{
  "model": "autoregressive pixel model",
  "dataset": "photos of plants and fungi (iNaturalist)",
  "train_examples": 90422,
  "image_size": 16,
  "horizontal_flip": true,
  "levels_per_channel": 6,
  "vocab_size": 217,
  "arch": "transformer_decoder",
  "width": 256,
  "layers": 7,
  "norm": "rmsnorm",
  "norm_position": "pre",
  "hidden_act": "geglu",
  "mlp_ratio": 2,
  "head_dim": 16,
  "fused_qkv": true,
  "bias": "qkv",
  "qk_norm": false,
  "layer_scale_init": 0.1,
  "parallel_block": false,
  "inner_norm": false,
  "positions": "sincos",
  "tie_word_embeddings": false,
  "init": "trunc_normal_002",
  "residual_init": "zero_last",
  "optimizer": "normuon",
  "muon_scale": "match_rms_adamw",
  "learning_rate": 0.0075,
  "momentum": 0.9,
  "nesterov": false,
  "orthogonalizer": "newton_schulz_5",
  "adamw_lr_other_params": 0.002,
  "max_grad_norm": 1.0,
  "max_steps": 13100,
  "batch_size": 128,
  "epochs": 18.5,
  "lr_schedule": "cosine",
  "final_lr_fraction": 0.1,
  "warmup_steps": 260,
  "weight_decay": 0.01,
  "adamw_weight_decay_other_params": 0
}
Rows from block 4 of a small autoregressive pixel model, named by matrix and row number. Rows with one number belong to one neuron. Each number is 50 + 12 x the weight over its row's rms, rounded and kept within 0 to 99. All counts start at 0.
After each neuron's rows are labels from the 100 images, of 14976, where the neuron reaches its largest size: "responds to" is what is common among them. Only what is clearly more common there than usual is listed. The data: photos of plants and fungi (iNaturalist).
# gate: MLP gate (model.blocks.4.mlp.gate.weight, 512x256), inputs 128-255
# fc1: MLP up (model.blocks.4.mlp.fc1.weight, 512x256), inputs 128-255
# fc2: MLP down (model.blocks.4.mlp.fc2.weight, 256x512, transposed), outputs 128-255

gate.307:37 40 65 52 77 23 56 50 46 29 26 57 37 41 49 48 51 37 60 60 49 44 36 51 66 42 50 54 36 52 43 37 55 59 63 41 50 64 65 69 67 53 69 58 16 51 53 57 31 19 47 57 43 48 31 68 41 31 54 57 47 37 58 55 65 54 63 51 50 64 59 35 46 39 52 51 55 66 64 57 56 51 43 36 54 46 54 27 54 63 43 48 62 55 63 39 70 49 58 36 50 24 52 49 53 79 51 36 54 61 50 39 50 58 43 45 56 48 57 41 61 43 70 48 43 47 48 40
fc1.307:54 25 45 38 42 55 46 50 50 67 47 67 33 58 30 47 53 52 56 57 56 47 47 60 30 52 57 61 54 54 42 24 42 30 70 30 26 47 42 49 34 51 62 45 62 50 45 58 63 73 36 38 64 44 45 33 62 38 25 43 63 60 53 48 58 66 66 51 37 61 48 51 61 56 40 70 45 46 33 31 55 55 45 45 54 38 56 50 40 47 56 73 57 56 71 42 24 56 48 55 81 57 61 56 65 39 61 47 47 33 45 66 33 41 48 40 37 60 40 49 61 52 43 62 71 37 59 31
fc2.307:43 34 54 55 49 45 48 52 66 41 50 49 53 47 57 42 35 72 40 73 45 43 65 36 45 47 51 54 48 41 68 51 55 51 50 48 33 49 36 56 64 45 54 40 21 51 62 29 44 41 51 33 38 46 64 51 47 28 45 32 46 68 54 51 64 70 67 60 48 31 57 54 56 38 55 44 67 58 27 61 18 37 57 49 54 69 37 37 40 44 34 42 66 52 60 48 45 72 77 48 58 56 49 55 48 24 32 48 61 47 63 61 61 39 30 53 52 43 40 43 61 40 66 44 39 49 60 69
responds to: class Liliopsida

gate.135:51 50 56 44 58 54 57 54 08 40 52 38 48 71 44 31 29 49 59 56 41 39 46 58 46 30 60 62 43 41 62 37 58 49 70 69 62 52 43 56 51 51 46 78 50 39 43 40 40 45 64 42 46 44 56 55 56 65 41 58 52 59 65 63 51 39 67 58 45 58 64 47 52 73 34 50 28 42 61 65 30 46 45 59 38 43 39 33 30 49 48 37 63 60 47 45 61 54 33 54 42 53 38 66 66 30 60 47 67 70 40 27 62 25 53 50 63 26 44 46 47 48 61 44 39 49 47 44
fc1.135:33 39 53 47 65 57 50 49 35 26 78 52 38 42 58 56 33 62 31 59 36 59 33 53 58 59 58 76 51 61 63 50 50 50 75 66 51 53 60 59 25 47 71 70 54 44 49 69 68 45 51 63 32 51 48 58 57 76 31 59 59 58 47 48 61 43 38 54 45 35 82 53 51 69 30 37 42 39 66 51 58 53 47 44 29 38 36 41 66 45 47 60 52 57 58 42 46 38 46 36 54 50 38 57 45 50 54 49 48 35 47 32 68 50 50 43 59 50 37 53 35 70 76 48 58 24 67 60
fc2.135:46 56 35 62 56 49 65 60 35 53 45 70 61 46 43 61 25 45 45 58 39 53 45 42 54 27 67 38 41 67 27 53 62 58 46 33 55 49 52 39 38 33 78 54 42 59 33 40 38 35 40 62 50 47 44 25 51 61 55 45 47 57 31 50 56 68 56 44 61 38 39 53 58 58 73 58 81 46 47 50 44 44 31 59 47 49 47 66 48 33 74 51 39 43 45 68 45 46 40 49 43 34 32 39 54 67 70 62 45 68 58 48 18 50 79 46 64 46 42 63 53 48 48 79 35 60 42 30
responds to: order Asterales; family: Asteraceae

gate.81:51 48 43 39 34 48 38 43 68 32 59 70 50 48 71 51 46 53 56 52 53 57 30 42 39 43 68 61 51 68 86 38 56 67 64 41 28 36 60 56 53 53 40 60 54 53 54 23 71 31 38 51 56 58 46 59 32 53 43 42 42 33 31 53 53 64 53 67 60 55 52 47 51 22 34 46 41 22 50 55 57 67 39 58 50 37 39 47 39 43 48 70 25 43 65 48 65 61 59 65 53 38 59 50 58 50 41 49 74 47 70 45 21 47 55 58 34 48 64 42 39 80 58 39 42 33 66 59
fc1.81:37 35 41 47 29 44 55 60 54 61 75 50 30 48 56 48 64 51 60 59 64 55 38 66 68 60 58 43 29 60 41 31 37 60 31 51 61 47 54 58 41 63 28 63 41 69 27 58 40 70 36 71 36 40 33 43 51 48 39 52 33 40 31 61 64 45 53 29 60 63 50 57 40 26 49 39 43 55 50 58 52 41 33 55 43 80 39 38 33 70 42 36 47 38 60 71 66 32 45 49 38 47 42 59 54 59 37 56 49 66 58 70 42 56 41 57 52 54 70 50 47 56 61 61 27 39 54 54
fc2.81:42 54 33 44 58 48 40 41 59 49 58 72 56 57 50 49 52 55 72 65 31 56 42 56 40 44 42 48 42 41 41 65 72 61 49 56 37 49 23 41 69 47 52 43 58 49 50 37 58 25 26 38 61 48 53 75 31 56 45 29 31 25 62 37 40 44 39 48 51 61 48 58 41 57 35 47 61 52 38 41 51 57 67 79 57 44 43 50 44 47 41 72 44 38 30 64 60 45 36 88 64 65 64 56 61 43 71 41 52 53 56 54 37 65 34 40 51 46 56 41 45 45 30 51 74 67 44 45
responds to: class Liliopsida

gate.401:71 43 59 68 51 53 63 47 26 38 65 60 57 43 52 56 36 43 60 37 58 45 57 66 27 50 56 55 52 52 61 73 38 55 37 63 38 47 54 52 78 58 66 51 77 56 61 48 55 47 52 53 37 81 38 40 43 60 50 80 47 38 50 40 47 58 66 37 59 49 51 38 67 29 71 53 42 36 55 46 41 47 35 41 45 36 68 08 50 43 43 46 71 57 42 62 48 42 41 58 79 47 38 45 46 64 35 53 57 45 32 47 63 25 61 55 50 34 40 38 16 40 53 45 54 43 47 56
fc1.401:38 51 55 12 47 42 49 35 45 64 32 36 28 48 43 34 78 46 59 42 51 41 36 60 44 48 63 59 47 52 42 42 48 65 23 55 49 55 69 52 51 39 41 56 45 43 74 37 64 45 30 42 60 44 54 43 56 55 34 75 47 70 56 47 52 56 48 46 60 49 47 42 22 45 63 59 43 30 62 49 54 48 57 65 41 37 56 55 63 27 47 30 44 52 40 46 59 39 53 43 33 43 53 41 56 52 61 53 32 51 33 55 59 54 37 52 56 50 41 63 57 40 66 53 35 48 46 80
fc2.401:61 40 67 53 44 59 26 38 43 32 65 57 61 69 38 55 59 56 48 56 49 35 71 61 45 46 49 38 36 53 24 54 30 51 68 66 45 57 63 61 44 63 29 80 27 55 52 38 33 26 54 61 30 53 24 61 56 27 57 47 56 33 40 54 40 64 60 41 56 57 41 55 56 75 69 47 46 42 42 52 34 60 34 54 32 56 48 74 43 33 46 41 53 43 59 53 44 32 47 71 65 53 63 44 58 38 45 34 39 65 59 42 59 38 47 45 36 70 54 52 37 56 60 46 51 68 54 43
responds to: class Liliopsida

gate.428:46 59 36 11 61 47 34 51 70 62 57 61 48 47 54 41 30 86 39 55 58 53 41 37 53 22 70 38 61 79 60 50 62 54 48 30 46 65 60 58 54 56 47 66 49 66 44 49 55 64 48 56 42 52 58 56 66 66 59 73 58 47 32 49 57 37 57 63 47 38 58 61 60 68 50 46 49 47 58 36 35 59 57 45 68 49 43 46 48 53 49 51 45 24 70 51 43 51 56 57 28 47 39 52 30 53 49 61 73 46 69 46 67 46 72 56 42 53 47 66 52 39 56 78 45 42 39 59
fc1.428:24 47 42 45 51 20 12 30 52 55 49 82 78 48 47 49 45 41 66 27 42 53 30 29 44 66 51 51 51 50 37 57 68 38 46 58 44 53 63 46 67 50 48 44 41 57 37 56 68 53 31 65 55 46 61 13 50 60 55 57 51 34 60 50 42 51 28 75 59 66 47 38 60 46 49 36 66 50 47 37 54 33 54 43 42 49 65 52 55 47 45 50 43 45 70 53 66 55 39 54 51 28 48 62 33 31 48 48 53 60 53 57 24 54 44 44 43 60 69 74 43 58 63 61 55 47 67 83
fc2.428:49 19 56 23 62 48 31 26 47 57 56 36 36 48 59 43 55 47 51 66 55 49 29 53 57 58 38 53 69 46 49 53 61 60 46 36 47 68 28 63 67 70 76 50 49 54 65 60 55 48 46 53 26 27 67 55 54 59 33 63 55 42 67 52 43 61 43 61 37 54 53 09 49 43 43 47 47 34 39 32 39 34 58 46 55 48 56 33 47 40 61 71 40 56 54 36 47 36 51 56 58 56 59 52 54 41 47 46 49 42 41 59 51 30 52 66 76 23 59 53 65 41 63 44 47 43 49 49
responds to: class Liliopsida

gate.0:58 44 49 43 40 65 65 68 31 33 49 49 38 45 31 46 59 67 58 42 44 42 53 42 35 31 56 61 50 73 49 48 63 70 41 55 45 82 60 59 73 47 53 44 51 54 73 38 68 46 44 43 45 36 34 47 52 65 27 47 47 62 50 59 70 55 67 60 52 32 43 57 57 45 70 47 39 57 67 47 51 37 39 55 76 53 34 23 57 57 53 63 45 58 70 47 65 56 64 37 58 30 64 47 65 36 35 38 49 34 47 50 44 40 22 39 33 66 48 44 37 56 67 41 52 59 42 61
fc1.0:50 66 56 66 48 49 60 49 51 46 50 45 66 30 64 49 62 60 45 52 44 58 49 51 50 46 38 52 33 38 41 49 38 39 60 47 58 26 43 53 48 46 60 39 49 40 53 43 21 48 21 64 45 59 62 47 68 60 66 41 24 47 63 48 30 47 21 51 48 46 52 56 35 61 50 73 68 37 46 54 37 60 41 50 37 46 29 43 64 51 60 34 41 51 22 76 69 55 62 53 64 63 42 52 58 50 78 51 49 74 36 47 56 60 53 58 46 38 13 58 67 33 35 48 55 41 63 66
fc2.0:63 44 60 45 51 50 30 45 53 42 61 45 51 59 33 42 57 51 56 52 42 46 54 48 38 41 32 43 47 52 58 61 72 54 52 41 65 69 43 54 64 63 59 66 36 41 30 59 56 54 62 65 46 63 41 42 48 50 60 57 61 78 48 45 48 48 44 59 65 71 60 48 77 80 59 51 48 69 60 50 14 45 71 30 54 50 47 55 51 45 52 58 38 46 37 45 68 40 37 28 62 41 63 70 30 49 43 47 72 58 61 30 49 43 70 62 64 43 50 51 33 64 56 48 47 68 58 56
responds to: order Ranunculales; order Asterales

gate.23:65 36 46 71 48 53 23 56 40 45 47 54 32 42 43 53 57 61 50 27 49 51 67 58 53 56 67 58 38 42 54 60 61 66 60 49 34 42 69 47 49 69 41 38 58 50 39 57 66 55 53 52 60 42 52 50 44 64 37 33 55 66 55 37 45 34 46 58 42 43 62 47 61 48 26 47 47 22 49 58 48 40 56 56 37 36 63 63 57 43 54 41 36 58 32 46 44 56 48 46 48 42 42 57 57 54 56 57 41 50 47 27 51 60 64 74 41 52 44 54 37 42 40 78 56 54 51 39
fc1.23:33 47 57 60 49 55 36 69 27 44 32 61 39 48 52 52 66 68 42 39 53 46 47 39 48 44 60 50 48 09 50 48 38 43 64 34 48 42 59 57 53 53 62 46 50 55 37 76 55 56 33 37 69 42 41 51 52 71 48 58 59 59 67 30 56 41 49 65 38 47 54 50 33 56 29 40 38 24 63 46 57 66 56 62 42 54 72 54 54 37 42 40 35 71 41 41 36 37 38 65 41 82 78 42 31 57 41 60 58 61 49 55 66 47 56 20 53 58 50 66 56 55 54 55 45 64 48 50
fc2.23:44 58 37 49 35 42 61 49 52 67 65 43 47 49 49 48 52 62 47 51 42 53 52 42 58 46 68 42 72 36 43 41 63 44 60 56 20 54 47 57 47 61 44 51 42 57 63 49 30 44 41 22 54 48 79 50 45 56 43 31 33 45 67 65 44 70 30 39 25 65 61 50 40 77 47 69 44 49 38 50 51 77 58 82 56 39 45 57 47 71 71 60 49 49 35 46 70 46 57 67 61 41 51 44 60 43 64 47 42 67 72 44 30 64 52 49 45 14 55 54 48 57 41 52 44 57 44 39
responds to: order Asterales; family: Asteraceae