python train.py --vocab_size=217 --layer_scale_init=0.1 --optimizer="normuon" --lr_schedule="cosine" --final_lr_fraction=0.1 --warmup_steps=260 --weight_decay=0.01
Rows from block 3 of a small autoregressive pixel model, named by matrix and row number. Rows with one number belong to one neuron. Each number is 500 + 40 x the weight over its row's rms, rounded and kept within 0 to 999. All counts start at 0. Numbers have three digits each.
After each neuron's rows are labels from the 100 images, of 14976, where the neuron reaches its largest size: "strongest on" is what is common among them. Only what is clearly more common there than usual is listed. The data: photos of plants and fungi (iNaturalist). In brackets: how many of the 100, against the usual share in percent.
# gate: MLP gate (model.blocks.3.mlp.gate.weight, 512x256), inputs 128-255
# fc1: MLP up (model.blocks.3.mlp.fc1.weight, 512x256), inputs 128-255
# fc2: MLP down (model.blocks.3.mlp.fc2.weight, 256x512, transposed), outputs 128-255

gate.193:467517466523405485506483468583522482531544491480430526556506484534502519458482549517549489539536524502546563465507471571478526489474450502501527402503523465505511549500514503520528469525533478504490509488507474514462503553537462463495499482507547455474459471543506431412499559444408430502538475562521497530491501472568462519480465480492515416520512448468495469550542474488556501538492
fc1.193:508495455540501561431499507535406501484469440506493504500537512546495500489460525530514565545493465437469562464562471496533489445444509520523462507557549489490445516557510416567455489590505566503459559443536546499517520520535507504513536464544534490454536496460541524484481535491431429502548491483450468474541496580493530491464455541555515523484523477423491470487472569468560544483462
fc2.193:470535536565469546453482498549488468544424478489502556513530458444454498551574451455525494486532514492513513522547449496541510526591533508426465461501474488446488518501489438543446493537493472480474477521498447488436568492488495509555551425475554548516514547547555429483501519519410508482466524539576535538546519548516529468526503482478536436451527546487547516481574488428504445476521
strongest on: order Asterales (29 vs 11.2); family: Asteraceae (29 vs 10.9); text has "common" (27 vs 6.5)

gate.374:484528549520473442515529522482491466559546462468467482527475517499453545464548452463530518519488514536511474516534500457559458490481470515586502500460507535465496576458535514570506523417477535471501453478445537530457498522516545429477409521497536470490542492494473514492516523490546539535524474518515411558463550491492470562478523484570439421526499467501513550493487448489500475496470
fc1.374:471433465576491529494538439527467535481478519441493545508484490551477491456519571527518464438464535472477510510510525542533561516492489491445536517495516461550498518483509465507548491473460447548525516523459543451467425448450500566474526516404554517519492474511559499446532501499400449430579575504509557435510533486522496513471463521482583467534501458483479539498506453551500539468474
fc2.374:450482456458467492509542524463515463422584515522505499444491560445491550476486566534527498532578517442514482478564474492494496571556552556491509372508530569494459520495509475516555458498466539515435479502490493456480494503514452503503499537555543439480516476582531425501476529520497537483542493486500515488512530476502445488501467461533529495513535556556510463554467546565503563503498
strongest on: order Caryophyllales (30 vs 7.8); family: Cactaceae (29 vs 3.4); class: Liliopsida (25 vs 9.5)

gate.209:529571520510485563434445561515535491508437471469506507453493442505551478419524460481504531435536505524469548484486494554487509470485488502494458519536423518535489447505498463479507500564434522447477457520502407537456543512444441500478490513423508509498485466469501467509509502520466544455502526486452548570441378512500530448464567495509514466375462527467388457572486517474464428530530
fc1.209:468427534536505482435455573506440575477502471549444454521476526479525542503485467472529486505440475560500474532456514502458428490514503509476524554498493503509523515484447461439487481499471571511514514450518500483529486456479512497532493422438536545550532527503489445478582495611515461555506515493454504454501461478506482520484497554480525534560510554454612516488485483464528523578469
fc2.209:480514457486554492407527528490471511476525457556519495540466442513532542485510472437553491452470528484521515530493434493438525532547533447478475507499446524550420501537496513483478495466460522558468478490560468563485494476518510467489493435504502484452583489468550488524546522482504484542532449486568473498506543531507500446523432516487484523543503426502446531437515559478499577480499
strongest on: order Asterales (32 vs 11.2); family: Asteraceae (32 vs 10.9)

gate.408:589457443472481487513584511503563511519455510443524528562453468475484538540518582493458524538600489526448552516531489493489534546421548547467453523494465531495425532549443518594538468492459484417476488501506460475468552506536486496478495380499517490409522496447481477525494485498439545467505468525472507444514515494508552463526502464425528508517490521459480428542528462466567551506557
fc1.408:523510485467526555548540432483511450474458489473446568541448470507496451515586474510481535522533585579485560498532528592555533515512476525565496453555461519506551517545506513528522547521503471455481462509533449474539544517514514562514467487509525511448485471520503538488502526508420512508566533529504502490487450534476470492500529441477554430489447465518539545497546398514516492494561
fc2.408:493527454418484575538452502474478411488397495499474492514459511451464532489542547547470471505481571465523462442485539512454521463476540491453468475442445436499477438503507501606566517506493557499504592509525573491567510555506539505467460494429516472467570511435486465566481558482585444424472512489473514481525411489516435498381535494485440490519490553456540504496544508442437525506550
strongest on: order Asterales (30 vs 11.2); family: Asteraceae (30 vs 10.9)

gate.218:508452484520514542492503523508536575491516528438438527525476454456517476496498518526515469574402500428545514512515564544502510496478500537447581560498491526514479504533527450535561500511430450444542508487434481463465425506460547423472430471414512537444524482537470496554440586505489477510577519530516524487558520578543508517491491523456450407521512527418459493518434519466547482531488
fc1.218:547541444478531440558494490547462569566520517492506597492425442556555473550472534447526453460484531439549460528481541559438515504509477520523508487551489479520584475512528434493519545533484517444521480460470556445485479466439535456548508551458439520577524491473521513544441536465489532494557502582526498499583489529476496441549507504461539577483480491427536434469536475500498508516511
fc2.218:475520454553536557517470444545484533457493530466479508544424546531466482438472488465454412534499516534421491469503484495437542444534441530487530468498485467544541455535460563557444506503498531455504480545518439533446600553439499496455508495477457618454441448427504504528540469463530540526461498466489483479543475505512482512473537483513461451452471496537426565425472506513457584448435
strongest on: class Liliopsida (26 vs 9.5)

gate.341:526495435442481452521509519510512533492511523449524554489525500507537502557429508495482522503504528483581552507522537541438493447598383515545472516510483500466509503554458496567480499528487515457445496492453468483556523421476544541513462476543458559503511541506515404467503427466497527539472530486512464493490477559404507460580538454555482484511476487506575521524425500577535507491514
fc1.341:449520573494504512542515479485505463554516528535556483504467486514525512456593535559439480529430450528511493508527473457528471501449480506459463473508474496554462503478584520460518527488478523533511553502553555443542427573505487545498540505503522449466542456489498527545459479487560465607517537464514529466551520521579452568461486524511454499515472524514418482414561452467457490546520
fc2.341:531609520516489526494539542464520498478588521502465534553476488433514480507431557451454468539458461532491534560436508527499448509462406494454435484446449524531496486486487426491523465526509532509452465517464473471489443525475476518549543532562593461549495503464457519453572479541446560470548512507526484482516441567548535468481489506459476520499474525522526487475507502496448451521530
strongest on: class: Liliopsida (28 vs 9.5); order Asparagales (25 vs 4.6); family: Asparagaceae (25 vs 2.6)

gate.424:472515492517505510569556498598535542479521536409490459459489469431513505397506531508539520469544502462462514455530472436453476407533496580532509524477507417470513553573424499539457504513530514454476434469430498525527530460441498497468551448494473590473495493519484465463494482464523482476450522556434539550480459477464481471491487528486488551519517481580489467528521469471509465527538
fc1.424:491496502485523443445565511507489537578470529528488582478547563573525458477508531518492494435456516480526587441561536423511539540483437487442431480548452487468538543515492520439543514449566454483480491516469498429447490456453506520468520563441480561551549476501457536474473502476564447483417537491407444542495493518457547519545487496485358456585507582485463448469472544524572464533465
fc2.424:488493584486449511510449445392499540491520508474525561489474485503379547591467482493524533449510491496514543469537477486501474512441481497453535429509576485467504472522542558472572481473460509527470457535497523435541580486441533522426501466542493502527507444490474507516453596500533542423497531537501474427552542579407510511486526473496558526513552480520508492493510479489547557482549
strongest on: class Liliopsida (27 vs 9.5)

gate.36:500560564513537562516485494520486516490472447554511583502477525598559488460489487524504460446455444516496481506459480478552598469513430550536520537525504480561499555457504538517493496559543460475435479451487458547607482528498534516429498512565481426546511532416516452529483562478502466497514460484478532448472451437518375483536564465516516501515514442547423513434447509518483552499474
fc1.36:558467526531523486438474509592528485454508487441469424498480568462475532536450482479556510516583531491507477559454500504515395512501509428436496418544485483390570441460427510512517493509531527465517507447487491474532559477542464533465468482515540502522559538538508539483475505484539500473543429498459520502448502546457433453491493491428575510487436569535505469493450577486503550474507
fc2.36:444470501522474506456514466515524495507542486414520489429524486536496520453527512523503513520430535493473510419492462456418491504488486450543512498514484543505504547608492481513533484466541510597531568531520498530447591506451414490546572479493548430473485531564476461477538430502564529533500497483523565493509536485476496494455453485556530441521546455451474508480590423428441496600498
strongest on: order Lamiales (25 vs 7.4)

gate.1:519465583502546517536548473451553458529486534536507581561508520546496423501482528521564482544574490490553481581539477504457547520610498430456542489489450498478405494479452488481580434498553551473519510519495538483522529468530490484530473458520529528504546519495460482555564528410546454479432481491439512499494492442521460547520482484539491492472489493576485542525537548452514447547447
fc1.1:512455493490505513548558519469533474395444507494548572531470544553478495532453477495523477474499484475576506543479568489435495483534515469471528536486532476526483515515554505454544475473557529527558505500545478506560492479500486502541481505496470528510565518460524472505580550495517482443445453493484515468503507523532477518488540489539570530424462471581531426548555522479545455525496
fc2.1:462536558522527458550477517487498499537456532520568538479483516472502485517405499498500506568430481544484452573493504449557548497493503563464508509530542403463530506515469489446548526462519534449504528475515445475505457480481547491581476512500371551545527422492499559475509508431503575532472567532461530569501553503477504469512540521493529512584523456532518468490452489459462488445530
strongest on: order Lamiales (26 vs 7.4)

gate.89:461458559509536488476497555525475451504525460455514506554501443518523513511459519491505556512577509473504470512546548477453519494523506458559536357607501522449531462569513602522504488448441561513556378488493446488512433424551529481500492501479465396540479541572538472469557541531471585465517496467495468484549517524516520505477499441470496556457469470471583554466537512523481453491513
fc1.89:491501540530468492428457506500469474462441530584513465542477609478515531593509497453561502467430528567568457514504490474503507484476554559512536542490550413490494508477441415495499521487519463457443506505493534466494494507576442527432481510519520534447443525454456523488513467476524420519507485576521560478527547530468456425480508541495537491583468531450467444497477518442538558487530
fc2.89:491492471514407508505431507496461531524486583559467475526483495482417527532488468464499496524440506404506492530546484549484448500509510527451515487497534542637469552501458423471513514486526508519461570553439479482493480545512497459534539441452519543522493424506463492516438513483509458498580487547531464493446439526442482488560509577517466541605555457485505496566471522565491503521491
strongest on: order Caryophyllales (33 vs 7.8); family: Cactaceae (25 vs 3.4)

gate.312:478460457506526481492474488493453473604454518473523440532522513500521480467550535405579429506590517486468456565533496524473502494486472485545438552544514507487492503462487497536510452511429541448467579521559418454480485464473484462477486463508494562491555463555518412551482548447481542488514503536486474480457491502552521484496497437502507482521468512545499496483517552487508476533475
fc1.312:494499511464481580526517438520511498564485535496431519464507493420481502571489499509489550541529493501558593551517473494505479499488493481507545480494445436515563445487513519503525466513486497442532487500512540485479454458537529562524511547500505475494464439468434513487486459456443448443486499545487464463553522495456572565441495573457552469510517533480448530512500499497459467467508
fc2.312:452465545527542469566571464518491500521443535477446559460510475529487440424479527526536572463482428507483492509458534454460495405506564563552477480497453493457568522483528477566465504563522553487535536437525448514508494546487527551523564515449490485459531497508532462394454519452466484510517544483512429519462486488513471542461552523501506498549454482480493499551467555464461547461513
strongest on: order Asterales (30 vs 11.2); family: Asteraceae (29 vs 10.9)

gate.468:521500530492485486484516511580481470561472547500444477530539542457507500614477527461525518549465553500509557509525511395467492552544451540546516508555451441452470467497504453541453527529495538512491519488502556543488480460488468467479529450449571563463482499575474569459489456536472487490444524498479477411450531401509524587513581499502541473518479428451540516470449545449428458476547
fc1.468:506506537489505494456528504483484546630496483568446571527463550553537503596498483538479528546544456492484460519471556491532485527494491569553531553611485510499484452491478512500568446549488489407543554467524513541504576489478447459489591493551463501542582424430484514544468578547489536564490528486513499454448504533491466450502464535536515490590431492518469481554507490495520465517495
fc2.468:505442513469404532510425547565530491587438468461487544464455471551543531544554501547443401473529470431528485487434463406502512457529457530539474568528446426477524472472556540469474479464443494537594506502505441513533467580482532519428545439479562566540430488592490494524511543511522513496492519501570489514450505558574428418500516524497502517528492409447554487468504489517456493522462
strongest on: order Asparagales (45 vs 4.6); family: Asparagaceae (45 vs 2.6); text has "yucca" (38 vs 1)